config.yaml
horizontal_flip: false
encoder_activation: "relu"
fusion_encoder_width: 384
fusion_encoder_activation: "swiglu"
fusion_encoder_positions: "rope"
grad_clip: 3.0
Rows from block 6 of the image encoder, named by matrix and row number. Each number is 128 + 24 x the weight over its row's rms, rounded and kept within 0 to 255. All counts start at 0. Numbers have three digits each. After the name is the row's rms in percent of the matrix's.
# conv: 3x3 conv (encoder.blocks.6.conv.weight, 128x128x3x3), inputs 30-44, a 3x3 kernel for each
conv.6 103:097155127111116110132118126070127159097145126111110090102147104101092124098125144176162095160111087121135152112125165096163108117105089123123164091180116103097088162169118152120090123110150126146100119113145117146166109140112114110105105111148114158161091179135106130102164142127154119153085090134166171117189135096139130151143130151082150121098101089132134068127119118128141145111138166116172105101101099
conv.7 098:105139148144149104124115097135093142096137150138131086113149133149128083119101131118189097153136091132119144129072132071147136121129098121083135085127153118134086096180104138144059136109129127152116136100120132124160126149147164139090140100140143114154095148143137137095117131122144103125115079153116183125149170074141119123141091122102141159144138111097171081130123108099117122117083149078151131114130092
conv.8 100:085139150086110109116111107138100156091149141113127071135150139137109110127108141118169084135108088108102152107089151073153118105130101130110149088153154107127098118173091143133076120099151134130104127096110141121157136163148148142111135121150140124163096162133103142099110115118122079119115070140118174105140143072118095134137096131083146164127131101113175093118114102122118160099089156079146117107136112
conv.9 100:084153160122120115116125145141126165124166152140143087129142126150102090130095128136176090138124071106123154112093142085146119107111094123099148099159150113109079130184112142150053108110141118128093117071115121113149125141136158139097144127131153133164103170149130121101107125143127092150103079132141187125150162059116113122146114139110160153134121094118158073108110118101122144109095151094157118110114088
conv.10 105:088141131138142117114099120070110137098152126131127086107149126126104118084117151159157087155105079119138152074120141091165117123135094099113134081166125130130098154161094147133066119120145123155112108088127092137155108147121141131087098111133106146150112183129134142108133139147119090127091090123160163110162133072135112143105099128087147122139115094132142078129127106103140131085122140108163106113124089
conv.11 100:094157169132126104119133138122107165109163145129128068138139129131086090125104119109163077124112107093097162120111140091162131116134095115094138101140150103108091108166092133147105106099158132140108129059096140114133134163150142122102132134124119108167109170143122127089104124107113068124121080145102161087122132084098087140143101138123152167141133100119163094102116126095116153111086131089145112103120102
conv.12 104:116161103106092117133103132096169123153167110140092110150151097086089131110136148176113110146126164118187170070155128141147086136120122095154136132164082124109129174129101163100163112163171152142124066101157127155158163176094112105101113138138107174116150165127133115124152142114115115133093141098179135107162112158117156170096141129131162084130109107154107123123125135121142151083164118148145088125110126
conv.13 100:106148146107101110135120121120132171101157153123118129121156137128129136129152162162169067162112078138127155121109149073173112114124099143114140081173120106126089162186096164124079145110156123154125123134143144148174124154154137129112127143170143152153095178130107139126136139126176117148125096139154183091173136069139113146160124151086158153116128125119165097128125106159147144126123149090179108118115107
conv.14 100:090143135128136083116103105092104135117165133139133080104139125135100087133121151133174105147127081100099151087093136096164137121122097106092144095161145121126094123176121148144063101091142129139108137071113142140168112146123141124062137112134115128151099181135129127094122147155135105144097100135136177124163154088122091145122088123099142145126107087121157082115112104106135144093104140108169131116116098
conv.15 100:142103122106121138120169141113145096128098136113126172115108127106140161139173165178138122152168113198203134127132092126113120112131136125150103139137137093130148175130120148153111185200133105122151105162160141186142106099119098108158125161164115129100119117142100127166143127131099142108136159128186132133167167121193199138091128077108101121091122142130121120134146123159176133125133106124116135102128135
conv.16 108:124144067125138075090132115119133063147181102137167122120117100123130122098129134171130124159107114173160147108133094136145087133154116104116100129150101128140124165159136160121107161143132116126115097144137095143116125115060130111082106129116107132094139160084130155123123127115120139127089122092171146149175118108169131130097114076120149088117155115151125102153129118141160135100116089142139096140147108
conv.17 102:093114131116138149132150137138133119133137118127125140129120122129120123123107099106098083105111109095114111079080077054069099081106126105108105114112112114119126097082089088118111080109111089095111087115113102091096138125127155134134157113100132130112127128126127133149119132139128172150140153122096083069092096093079108100103104110100097117106097126096101103103128128115119108114107088087084097085096122
conv.18 103:111142087115102145119098122087163122149171090136097126151139087107099145109133145171103086139125144130188153057155132148124083134117124067152141128144076135110149175118084165093137124168146155112107096115156130149153158164081142127123116135133084168116148157109144112143145117129093113134092143111184139090156108133106166146076135136121145079145120138155091103128136133114138132077166123149123089134114132
conv.19 100:103172141121080101117111120070149147108168129141104089131151122119094113098134140178152105148110092111154159105132138125166101100093089103136150113190112116095089163168100153119089110132158141156125090089124109144159127155134116108093105126135116173151130179135121112107112114131087095164088113111171168119184134098125144145107136132100162114121094099156135080100092092103137137096148142126163097097096098
conv.20 098:155160112112127149115155150107147083154164102121113137144137102095109134115141163177108127109124145146187154111149105163140109146110125107144094151139109127097144177130148127109138134155139147104123097131148126167164161152091113097109123148134120156085151158120124127150128110114079144124086153119175112134136112132159176145101139094134154097124115121159108130109120136134159150109142093155128109129103133
conv.21 107:096131137104101126120110169117134154100122121099104112117133112114111125077143161131143079106118137119178175085142139097146114107129125107135155100147112092112111121141095111132131124167173098103101102112152089144151121143122133113122101125149127151151121141139108125125124123130117098154100105137137166103118129116110163173108123152093126107097108105109142102091124152074133151096143148101148117090125122
conv.22 093:134136153107142188132150140078114076114107140085152177143122125128152155157149100083088125104155151132136098071114101120079129094136152079115086128096115101136159108105146118168167129149109123110120109133132129082085134117128113155176150170117092098118118113141093153161097099153080140161113140132093094119120142138111151111068101078129108116099120166127117144115166129115112105074119083117089121108142148
conv.23 103:088133122117129084115090101079125129099157127138126080102158119128110094126124150168158098166087106117123154092109139090168104112115079116103146103182126122125087167167110174108095122096132124148107114095128133142167105165133134135089131133134106144149126193120139142107136116132152120138102120152164164111180117105120094137112104127092158121119115082124130066134092098126132136103127153104175105115107088
conv.24 096:106129171110119103135141151146130155133144153144120091121138136152110076108069107114172093126127066087114138108101148091149126101111095122115140102136160098108094114178117125144057100123130113137095115083109093086126115145153157156107138128135134144174115165144137131114095128120112106137121097151113176130124162059093116111139124137120156158140134109105152084093121112084127144116097142083144125096110086
conv.25 103:105148100127099110118087119088161125157168100132091107136146090102081132079124152186128096148095143108162138068145119155141079129117115100148138135177084124099136183145094160077139102146146135127112082096140104144156151166085119103106081127136092178128151174115129113141134119128109119140090129096190148096175105132122132130095131125132157077122107122153106092130123131103136138095156118158146086116112123
conv.26 105:116149102115093130112107121091171133162164101145087120141148084113094144111134151182113075138096123117167150072150124150137075131118124101154146133158072130095137190135078158087118110157146142118102084110148123146148151164076129105106111131134094183136153158111131101150140118124098109142085136106190143097170097117127149141087137138123147078128107126160095083119132110116139136092162123153131074123109115
conv.27 084:105110105112112121120137133115091079081096099108103108103111108101120124127125105112096096111093111068108105120118115114102128111141138127128103091081074075081117110107096086120105092109096074099097083089099108099085079097092101102111114122112103102069070073084081088104105096096125114091145121113090093091098089119099106097104090094089103106112103107079100089082116107117117113125090079072089066076074105
conv.28 099:107147163106108085103111107142109160110145144124129087129153140141098087115087132118169088130118086107117163103082152071131121093111079123113154093141154099117109106171103128139070111121156125142105112091126096097134130157146144128109129103131130122170100155137116128106098123112124092126114075131113176120132149060119115134141098144110145148139132111110164083110118106089126148106089152079140118099122092
conv.29 102:161104119158138137152166139129127125130103128134154172115104127126150181141190168163144153152178175199201170121145121124124123126123133130156131116122127099119132164147155141161166194190178128124148119176185126192163122096116126121152133176163132132131118119143114158155149135152118128118161163116175155173151163170191201197095126122107106124122119137139124142142162164192196155126153127107123113110119130
conv.30 105:110143101101089112108081119094157121149155096143095120142156104084093121088123144188113110135123155118181163073154130141138088133105116098155145124165087132103132180130096160100156109157165139127123083111140108138153159171107110107103089120129099169122144164121132130141146123111112106127080139120184135099157098144120160156089135133126169089129107112158105121110127129112133143081163122144131090123101119
conv.31 097:137139106095122142103121134143147096143150114102121147139108074094107135104128135099087107090103112112165162118118112149131112105119127115121116150125100108093121099082108097079121099164158114085075051117128095113106141138069099125118092121127132144113151145107091110143109137126105135120131117096104096127085073106110151147112118108146158117118132159104104113087125144117159157119099100124089079091095111
conv.32 096:128148146137150095127114109120094138095157135134133084126132124131110077126111134135192097159129086115085164109076142069155137116126073131085132079152152111144085127184113151149078124081143135135129121094118137138169125150139142128081141130146136116145101172129136140095111116125146105113102080150124182113158152084125093143141091122092143162130126092117160084129109096125116134115098153084173128120117083
conv.33 108:108142121132149100130120125053085105102155100130132089110137122134125079081105139132172109142124101110129132072106129091144113140129105094087121097153125134141102131181134146145109131111119117138117117108112074131147097131109134139058115107101082110124104143108139130100139145146147137151101122128132172130155165121141136125083074112086130124126125091133143094133112108110145138082102132112144114141123103
conv.34 101:088137155112116084115109120096124168101145143117127090121131124132086092106100141124171093124118077093141171093103156097138120101123089107115154102151148100104093114169112120132060095133163122131083114093128108122159129140132143118104118109141122140173107157140121130116104135138118103150118101132122171113118142058098121148114108163101141143123114107114159078112111096084126156091110159096140118093117098
conv.35 093:084113158114122193132167160089105094129136127138169185139128132145135166162160134100091101129140182140168159102120110111099095085113148091133117132136095094122141074087099114129190122166160117092124114116142115111075135134114115133169150149138091086118091122126108137180112099112065099108101120126083082090113134162128170176073112110108113121097127157097092110116145172131165143099114086113095069103115134
conv.36 099:106109113112115120123126121076123124093114134104129155125119114121137100110106122121153149113129121111115130071093135076124159087144133088109148087117161074111140116140150104133138116114124049078086059093098071089113098120121101144126110112126089094113106113143099120130109133104116131110125108116113144144105130124109121115072090130073116162093127127083128139087140116111136141102116114097136142089130129
conv.37 099:112149098140121129123118131091146126150172101141103088145136078113071125087127156162141106133084115112169158064125137152157090118112098088128139128180102120090105160167109148074109102159155141122107077102134099142152137148072126105082095121138108156126151181112126105110140136138107112140098131105170180133159112109115151147090113126126156091134108102145115087106107125096144150089137128147156090108103088
conv.38 101:098127137113140143134141134121145112121132118133121131141137133124130111131121096117096108107102121098117113090097064061082095095098123118111091108119120118120131100086112084104121095106106109118117087114108103097096141143137145130128153123100137151111112139116130123142126124140141175147134155118108092097097083107084098103118119105105111123110098122114113131098120114124125099110102074095092094100104120
conv.39 104:147146103102112124120138136144200126152175108127109129147129124129137155126156175195123115143133133175212170119152107159130101141116116128170124162145107130094107187133126161126145163200183151137169117148187133163165148140111141130141137164164159182106172150117150112132139117129106152126104173129191142129173138161166206174121157127134142102138121122155109122138131148152175171130159106160127109133108125
conv.40 102:112142092103098111129102137082167136146176109142089128150156127115104151131150175188137099147128128133190153049146147147139091140119109081146153132167092142101132191147101166108133123173155157141118102118164138167170159165100119116119124149155081173127140155113146090125162134125104102139103143113194172109168118123123166150081130152137153097140110131168125123140144122129163157079162146150137094141106119
conv.41 097:088111122086108139104109110069110065094117150098141155097115128107156158099139147086090105119143115107163140106124090107122152083143139102120090113113143089142144099088116121158119107166115093118128089127122080101118080104121102147157116126124086086080096125140097151147069079116095116131129137145077086094107144110115156115083097059106124146084125149074098116107155126120162138088100070103107122092132123
conv.42 099:122160169133133101142127132163126166144166165146132108137153141158118108145133146125173112141131074102105139100088134080147137112113093100085120095139163112119089123185138153149073136108138135144131127095138137127153144174174171162126146142145146136156117159154136121104119164151138109159122112157128176141143152059111101111133109128120154159134124100130180111113123117122125140090091134093150124107110088
conv.43 096:135170109122125125118112121093151088138156090117099113133143084115111114101112135182109117142096116100156144086147094155154090128125126095139099130169092119107138168133117163104122100147137127138127090123140103133146141144070141106087105118110098151090143154109123115158141141117108142146079140100179137141180108123121157141093135094112162084107093124151110087138135127111149146093155087153145088114108113
conv.44 103:124178129095093112123117142110169150131168127145125115149160099120115129135156164195122104140099123139157163100138139128143067114120089123143145130177080119109101181141102156099133132139158141143099109117150139152161163163096114124114143156159151182138146170120138130130142111130102106156088124101191151114177106134131146168125139142127159087131129125170126102131132106136144162104151132139142069115119096
conv.45 101:069130144100122106106114112137107171086141155130127083113138125132116110093082138121168076147120087120128159128091149077151119118126105145103152092150148111131093107174098144143062115122157112125097116092120104100157118138132147141107110096139154120160094152142136138117116128128147099147103061139117183110146141051125100134142098141088146147129130105110158066115113111102133148120093162085154119108122105
conv.46 097:103125164093120165122117121089099086134109149130114156109118155117130152140127123079097152097151155075134104072112095111116157077135159069123082139121126096119143101114166103165167082154116091108130081103112082089092112113157117146163150137130085094108122130166114140168080115131102147143113132145073107144102152162069136108074129090129146141119117155095123162099160137088147123075101071110081124080106128
conv.47 105:106138086111100133119113133092174132162174101151100110157140092103088131123138148188116095143112139127167157066152139143122084126104111086154147133163077128094134185127085157086125119154155152106101079111150128149151153156079118107108122138130101173128153159122149117134145116119082107137081138118181135087165093137120145147091142139136149091133108122150091086117137121120134140086162131147130087121102116
conv.48 096:101117161127129124146129111104081150105135163108106092080135132118117074108101109126187140127142096086113124097114129073150145095121103095103120079133157092122105125186156120150098091102108099133111097093087083107118074128140121127084125093102121116146105128133109106102113161148154138156121100143137180151136179121105127106124111122089129160091116096107164120089102112075099108085112141082147148084113103
conv.49 103:123160142135108088123112124088124139125165124138114100114138117129073101085120160144169090130106079106133165076125149106169117115120096099120148097175138129112098141176115144137088120129156109130097100064110115140159104134116128090062089113145113131142124163135139130105120140128128093136093096118143178121154146089120128153113107138098156128134105101136150097109105099112140160096134146118166115117112082
conv.50 092:131166113119112145125145146115160090149169077144102116159163089127095129134141174166153123131128127111153138102129087161144097126118142110115079144167104141111134152156132166120133114151139138120117084089134121125142149167084121100087136133141113141070149158094122111148130136107114166145098124076137132100147117119102139121103113078138179093132109139151120123123119113121140142104135085161138088124110126
conv.51 101:107143150106103107127127117113125162091146146115124092116153130119106096097107130120166118116117068099131156099089136081149127069126094115106133102156161078124113119172132131141071109134136100130082104084114102115141105153141125135111116120132127135153112161140107120114094116119119104133102076122132173143130157076098131125124104140089133145098106106116162089094126114096133143100099147085158134081128105
conv.52 097:148168110118134139118164144112144063159156075108092122137133087095110122128148161150106132105106129163192173099145110151129111131124104104136092149133087104085118151131144131102126145171155136139129096130144129154160150139060120111085119156147112148074147160118112132144152140122114156138094143120158114155139122138159192164110132085133140088112136119138117134124144115148180157099142103154118098102103116
conv.53 097:112123131125127146137127133110132141109125134122131137139135129124131137111096090131089110123118115112118104074086076068092096090088122107117104101120122096115134111076109093109118080109094115116102102116112092078080129135124127152144119101090119125114121133131121121146119137130127149132120149129114081106104106112090114099085094104096122124104114117109119128095132116104122091115115095088113114095106114
conv.54 101:108146176133138120130128145135125149106168152142131083126155130159132075156121132129177108149127061102088151134088126100152141125104085129091130108139157129116070125173124151146052125093135145133109137081116152107156133162142154151085144132134145127160112157148139118097100120119120101137101095154121166130150168057121094112145123128118157159140137090134159082113102088113112145129091139110159140126102074
conv.55 096:096132136118126140124122134133125111123127120141119135123143123120128122104100106113098100113107112090111117086079061067076093075085120110116089111115124107113128100086100096101121091110118092102106085112099083092095123125134129122133135103103119121095110135116115112125105127144126166149125149118103095095089087108076096102090107093083108117102093109105117117101133131095117108111104072091091082102083112
conv.56 102:102139152126145128109106106129104127114156153147129090115130130128107101109087142126167092148114066114107158117084126079157130129127092131094132089154158120132093118166110150137059118103144135142114126086106102110157115143143150134092123095140140116142118174143144146097116131145128101124112073148123166120155146064133113137135085111088143161138128095113155070124110092096129134113095143086160131118122097
conv.57 093:107106118103137146101092102080126089141139155131148170143119131141172168140141126109081128112136151113141132093126086136123140125149156107135093156130116133148164105078135135135148114136119136114120111137127108106107127118129134163159134130115059091085119130154132147154092098132080127122097109121103075124132132150113140133061106080119113112132127150130081107117143122094146150118132075150119123128136144
conv.58 096:110123124133135145133127143113132133111129121123136134128129128121137131120107107122115100123116124099114104084092070084086100099109123108108095104105106099122137108092096098109125077094096108104110099124111096090094109121132123139143123106098118117103120125112102119128107125140125160150123150121111096091096110116082106110081089096081106110087122118109116105119129129100116089121114088096104102106120127
conv.59 105:114153107105098121124117138099169137152170102133104109146140088115097143124130155179114110128111137128180176069151139151130090129108116090148141135155083125093130176123097144086123115162172147117110099118174116149165155155084129111122121135145080173129143166116132105127145121125093109142087148120181133109165094138114153164091144145136151087132108128156090100118139142123150166090162129147132086127096120
conv.60 101:100154094110092105120084126108175142162169117136101131149170112116103134097140145188137111134104147129166163107145130159142072124117121127152143148176072123100126184154108159093135120146168140143121092110151103144159150182086115144117098141137142179133164171112119108129136137115123130149105140112172151100169106137131128159131148135138163078123117118145110101116111142116135150124160123165157079116119122
conv.61 102:104116117114116131133129113128110097133108096139133141081082078117097120124075080080082102107118154081121131100111108119100125104124149109111100117093086100110149080076099103131175086122154085068082086088106099070091080080087100115117117093073102092079116087100112118131098102104110135145131150122065060096080110138088121143105113114138107114111109148065071101092135154118118134104102093103087095103115142
conv.62 099:135150176113120105104111111137104141107143164112123068118129130127101061125091127096167134126121094085086122113110141101158149104127090092108122111143163105130095111170148129137086100092127119131104116076082129107139127145156134115075125111133125110145116162152132130090093138138125119139137114166101156135125154096100097103118116132120146174114132093123162100087088094072109139099107126099152134100114080
conv.63 106:097151136128120094103090113088141137130157134140116103112151112113091099086129144184155107161111104110145152106133132119165100119103072127137153114190115122123089167158111166120101113114144123136105087095123108148149128159121144120081093126133126180147140188141134127121118101109117109149095114113169156114183127111134127142118124133118156112135102088148131087133108100115146136103143140123162094110110084
conv.64 104:100139104119104125124101133083161147142170116133099108145144102102081138103130150159110099145133156124180172065160148139143099127116138079153159121154087122103150160119088158100150108166179142132113082109161103145154145153084105108120108134138074170128135167117128122135126129118097103142090151121170140101160107144122162170077145153125142100132115133147093099114137142108139159078173135132137094122113137
conv.65 102:134165188118138124124137120123094111105136158122115090124109140131117079165117126098160145120138098080070090105106114115166176106129099086099098118143172116133107104154155118152117094092092119121122107094085157130149139147164143129108142142133081104124096166167127144108082126123130125140149128175099136131132162114099091084130116126132160196122146112121168133106099073116106135089096105117148155103119094
conv.66 102:137151102153112133142126142104145133149155089134090102140121061121086119095116157156139083131089131117148174084151149138136093122107094111147168138167098116098105158146086148077125109148168129099115108127159104141167141143064127114099109125148135155125152162094145108102154141145109123147099142130169168130154108133115146168119121154133143101132117102140114079118124137106146169094148144135137083120107097
conv.67 098:159167161119144102129128114130090098075130127106118070121130135115112073121116136104184126168135102113083129131094119090162145112121065125084093114133168111160083102179149156165119130079129126155133117117108130121150125150166138127088120117141138111135112151138129148083119147131164134128153129191110169136159178118125092113146106105109142173112127088113178122121098096119126133117090122093153143113121068
conv.68 097:120128115139115129142134130113143130113129135134134128148125127117149128130118102120088103113133100106115102072084070071096111074122114108114097102102109104119134104073099076125105097107099117120102102131113104096098125122117127132135142114094115132104114119124116121135126130134127153139142169135115076097086122096090104087090102103107107128114119135103105125111145103107101092105107087109107120083109108
conv.69 089:116124142102148189100117138086120101131119161106172177147114121155156174156145126091106116112184157149173130078118124117098118094148153087126118104111109113144158087103125112165156134159119144126160152152164134090107138103111128163165138146119093107120133116165115168174103117143091132139128138159083092098112163145132184136085104090112108112104135161117120129129175135087130129079114102097092114103140142
conv.70 104:083137123115137092114109131126121132119178129145136096126152123148122080142128142144168094176114074128087148134094135087161120130124071141098138103156134141135082131176119174134079132070126144157122148105105138141148124159129155145072144136134136118148119178121148128091095127133148108130105118150134163121177138077136072124156108123108152149133122093134157085150112101126122137134099146110166114137123078
conv.71 106:101156150099095112143123118085127170090143143117108110122151124103100122092126143172168087159121074121146159108126150097188120104141106126120151096196129094126094160174108159130065123124155129160124093107119111145161118147131107107102100115148116164167100175141113133118144142117138100139118091127163166097174144069122126143138129146100163143110113102138167093120123096126141144099133153109188111102126103
conv.72 099:098155154128123111114100115128111167110165151140136086129137134136117122134123149131181093140120082121143170110098149088162129110134097118100145092155149109124097122180108139141068123129163134137123142096142142129174139148147153135100131122154137117165105167139125137103121141133138087135130087139126174117152138051114113143142105142103159167131133103128178092122111118128135163096104161092159121107131106
conv.73 102:124158113116111150132130147108170117155183087143119110170153080123106139127129155161121103129091124113170155079133136157139083143108106103133145135161081128098124162143111153078129103161153156118102092102153130135156160173068126136092127139136124159125160169096139116134142129121090123137086138096165153110150094114109153143117126138152155083142125123159108115123116130112138161107141127159140082136105100
conv.74 097:110157076118142087096119122079109046107147076132144113124133112138131113089131127165158155157101110127131114108134102124159107134128119110121091106139085144146124153166160161122122141122115144137107128116130086148123115132089138129078107112102107131079112143062136141106150130132151143145110150115158172175182136142165140105101101057088132079125142104143127110151113113135163117111127100120144100143131121
conv.75 100:139171114139116152132136144111157098155173084130113108152169089149124136155137149173148133138127153111175151112125101170133092116105114132130103146154089123088116167167144183118174121163155156127138110128164155160163155178094139134097148150144116146109156159084124108129150166151149154156127162125158160126185162174134173158117129112148165074117108118156108139131106125117144157125132091164134090115105116
conv.76 099:144147101128127135135153144117150086159157057126096114137119086097109142112139169144120108100092121132182166099155113148137091132121101110150116146133076120092127156130111120080115130170153126122112085122159114156156140126040112107083119136149118155105157158085131119129152152143103144122110147109169148128138104130129177161100130107137132062120122114130110111107132127133171159109149109149114089113098105
conv.77 098:124145182144138121143123130136123173118154171136133095121160141160145104153128153140173128147133091117095134124107113103164132125118077117104108104138158126130071138169133156145080140100133142141115155119113155132149131165181168164140162149166135148161128165156144123092128140108141109151118106159129153130157159083132101115149132136131154184137142097148158099131105101123131136124114117104161129130122073
conv.78 101:109169118118113122142109126084169142146177130134100127137155119098086127114137157209128097156112123139166161076139135145148082121116104108138142125178098117112114195150106161102114117158160144149129080114151127164152148171082110113102115141153097175124140176126132108124168147127120114147083137100198159116186109107138143148098135136119153091116110121154102082124126124124142143099151135147143093112118107
conv.79 101:144155179145132119128132138139125161133150158137121097141155155177149128150143160143173131144129090104104123116101113104165129120119092111104112106142159117111084140176143152149086124112128138127119161120115144133152148166193176164152169164179131138145126153143149113093127141120148124157132120173146158134156154089119112111147131138129151174148134110144166108124105108121127130119108129106163135124117097
conv.80 101:136141095136128137114134137112161100163162073138084107137130076106100138115139152162118087119109137123172168078157129145130084124103100090156141144150083116098128164125082131097134107158159125104100086124159123146144146146051128122104130138135109162117148154093138110130132123139077126126082131096167143085140100121099149148093137130129145083126117119141094100109141138117151157099154118147130080116096109
conv.81 106:147122139132147147147167140149159129134106142125138171102106122116130186137176160151133141155192169211206175130136115122117127126128148138155132146117129105140146149136146144165166182208165114118156111175183129183144110108124103125177134161157150139111131125147105155166143128147115146128149163125155150165159176176189219187110135106116093124105116130129128140133173170165184149130143125122110131115128143
conv.82 099:121133088108126134087132123113142092142155089096109142128119087053114140110144152166102100131132132163194140082148099148147094125113134101147101154148096107104146166121098133107119146176132103112109083142154114154151156136061104104113119144141102162095155175110108127164153118128100130126103136100178121105143102115151180124077135110139147097104110133145097091114134139131167135098149102148142106111113138
conv.83 095:125149111133148133135172151107135084139149075105110139146136104093113130138169167151103105111103135164184171096145091137147107120109122107146105148155097101089118148121098137097119160172164128123112105142150139170156142141058106099104128169153103129084127162107109116153159133140088139140096154133159119119139093128159177168093114091127138097099106117149126118126137139161179160114141088141135108112102119
conv.84 103:110171120128123147144133151119176125157187097133132105161159092136099131140137149174139101132111122107165156093124114156145078130101102104115130146158075128078101163162101157103135104159155177141114128100136142146146162183099146143095136161141140162133156172103127128123151141142097132148115147110172153086171108112119146148114120134149160087141122108160127109125123122118141155108134105168146090131096098
conv.85 104:115149102108096112131106122092164128153170103144086107147151116101080126105124150172127113155121164119174164066155142148142093129106118099155151132174086132106136173140106164104163110155171144127120082103153108143163165156098113103108119133140092172134151166111130109121138133113101100139088145108181156110173109158127155168086142146130155079130105108163112123112125127113139158084161132145145095125111124
conv.86 101:106129158115102100127120101128118156105151147121122097110146139125111093100079125124174131119122082095135153091095148082143128065115090108109139100143169081106105099165132117134076100134139114139091100106128084094134114147162133121108131113134114124158118157143119118114102117113119101134100079142117174138126153079097126127126102148103143150105121112112160107090116111085132139091091155074147128065118097
conv.87 106:102106111119113135129121129115111098146124127139124162124114091142136137161135136109097097117127161110130131087067065103071091109118149106089084119108078102114153099094094108119166106132141105102085117116106119092078106104103128126133150130135099083083105086086112108140109114086115140129125128109083088090091118148114135148090100108141127120125118157105087104104149151131143143093057073117090087099101144
conv.88 101:129145152106137100113124101144091112078137139105118075115138129114105069124107120114176133148112106094068129127102123087155148104114073114106102114135168102137086118177149143136104120079121126144126115104093144125165134160168132134086115113124110108141091159146125139108107134122146128136152114176112162119141143095106076104139104111102137172110129094121166123118105098113122153115095121082149137102110071
conv.89 099:134135164117138168136147141080096101106122153094164149111107132114140138163142106096121159095170131136144075071105100100092142077139150076104094106114132091131149112128158106163133139150081120119133115126101124069083116109135103150144155167113085103133125121157099161159103092129098121137120116139090120143114165140130165101080087087117106123086139152114121140113140092113125087069107101097102142104153148
conv.90 100:103151159124133112122118127117107161112161159145134092106134122136112095110104144130184087137133066120117164107093148080168136113124088112107146089161155110131092123186104140155058127111154115141110129091127123121173107137130151123094132124148129131156100168128130131089116135132129098134103074141136182116154159054125098135122096134092147159135124101121163080111121094115129156101106158093175132120129098
conv.91 097:123165147138103114124114153093152146129187119138129098148160109163111136129154149166162093140095091109136163102120133136159086109098074125124140124176110120087075163165100151107077123120154148141102138096139129152157137174107144128096124161140167172139164177120133123107132130132125114174096107129166171114171126090122132153138127132129158096131114092158136082120104106126141158111134127144168089102098074
conv.92 100:094145159102116096104107113135121157096146139123133082121147135129087078113087130122174087133118080104123159099083151079140120085104077116100149092140158102110101112177104134138059107130153120137097100085122101103138124157151141125103123111138135134160093160137116121114104117119122101131110073129113178118137154056121127135132097144107145151135122106116163085106121102097136149100091152075139122097117093
conv.93 103:118150168110115089134131130138107145113140159132121092129142138124091053149104110102161117100119104088085138103112125098146157103111100103114120111127162106101095109163131110143100104104132132144115122071080152118137134151174124116072148144115107114158101157156121125095106130119133102118123100172084153118106149090101099118139128132122153182130125105115164112095105096116115128100097126098141153102112095
conv.94 106:124158142142147116130107133091110131107165120142129070122140112137102079079096141145167105148109086106096147097101137108164129133121091116093131109160145130132082138174118155142084123087137125130100122068108086118156114145113136116050095089109118128146123171131140129082129131136140117145097115134145178128166153092133109149117088117112149143138119081125149084127113104102129146104102140121162126127117076
conv.95 098:148188127133123145143143147105155101149169087125109111144143086142100136117129145186126127131116159105157135111130108179144095125104120110120098144166088130091112174158133169111168116137139150129135085111130116138154148160077129105090125135136108151093151148084119116129141146137138153161106153118159140124172147164127147145118123107143166075116100123164104116104095106119132154106129092172139102118103120
conv.96 102:094175152112089112119104134118170148140185134160145130145158109153120119134159151185146097162117114135165162106127120125144083104097064125133138129183108115097082171161109171114109144141159155142114120099126126157164143187112148141099132161158151173145155195129137116128115132136088103162083123102174159099195126113159151147133134133120163101126109098144123091141117099133138146116152125143154084102113077
conv.97 095:113120146115140165120130128075111092090112162087142159141146141146149139147130108108086121114159147103124096071073053097101129089141146084100060117104116099141156104090140117168161116144109121132124107116079115082091119134143135149148142148122082105111113121170093157144079115150106165153112136137093083112127153147115152135075109075116123135096132160106101123110145121110109114091083044102095124091143133
conv.98 095:146151107119143135134188155115140064154161080109111117130123105088115116119146163149107115106102118156177142114154096151131114127114112120152085153140090107096118159119143125093122145166137116122122104151139128166151148132069119117088118147140127157075150161105110136141145144122105162137117149105159109139144108134154175131117155083128138080114116116139117131125138112150178152111146084145128110101097118
conv.99 098:104117119120121138139143138117135132122133136127143135137128129138130103127118092124086089113110109089106103078075049053076089070085105110113091114107119102115124109068094092096123083088092115114099108119089107090089131135125132134116147121080129128107127124125105122132111122128114147137122153129118079079099091100084101101088107093109118128107111120101098106090125096122117098115108084087099101088102106
conv.100 105:130139147128146170132177181111121102120115087159151146122102101132126148166177167120114102114156153163185166104137125118113101119126133090126125110121110108128131112107087113127138155169159118123132142142160144155146130107093123114135154159157131129112120109105129124160127120162079119137102136131129118094107138139153184177113117115115111093123121124104105127115140146139169166109136114121113098119124126
conv.101 093:149155092130140140128158142124156081146142077114096120141127094077107121119146166152107121109115138152184163095164101136143094120121099110148095138151094089086112153138126136103135145170152122143125084127140130165152145135059112103092114138151111154097132157104102107136168150138117140141101145131161126149141100139148179157100143098130138084104113113147124128110143131145172145116159087144138091097105116
conv.102 104:084131136094103101121115115107119164093150158130135104111161135119128129129131154149171096165114087140138166124112152080174138112144098136116144087162149095130099152182120159137075127120158121160116121121126152145179120150155132124099134125141120141162081169136113148108123150132137108138111092145149179128168138072121107148140127145082151160110127109130170090130114097130147142115120157094185132100135108
conv.103 097:149167112106118137122155148112147060158160096118114133144142096087105122118149163145105114113103127152185170110131098161142102142121107113126086160152106121103114143119122141094115145168152141126122093118150127158167152158072114103095115151149113134063151155123119138143144130108099142118096139100145109145146103125149181166117132073146167108120141118138122108118139123148177154111123090165136100120107121
conv.104 104:112157156112097108124112110117141177097154165128135108142175139145130132143139155150176088162117103138135158116108148098181114108132098130104149104173129108125097143177098167134089134129153148159129127117139142135168146169155140138119136141164135155166111177132115132110125125118140097141128102151150180102171133069134127138136127146108155150128126111135187102135136125141144147111122160106179111108139112
conv.105 094:130119123133114124146124127110139142096115124114140130127115123103109120105101107123097114088119099096122095065043066068079101072106115103113086102109118087107142106066099065116104070116094104104122102110106096085107114117129107126140119117111122121121107099123110100128109115112121131131139144113103079080081103095081124096089089103083122133088113130106089124101128102109114100104100086099105107095113113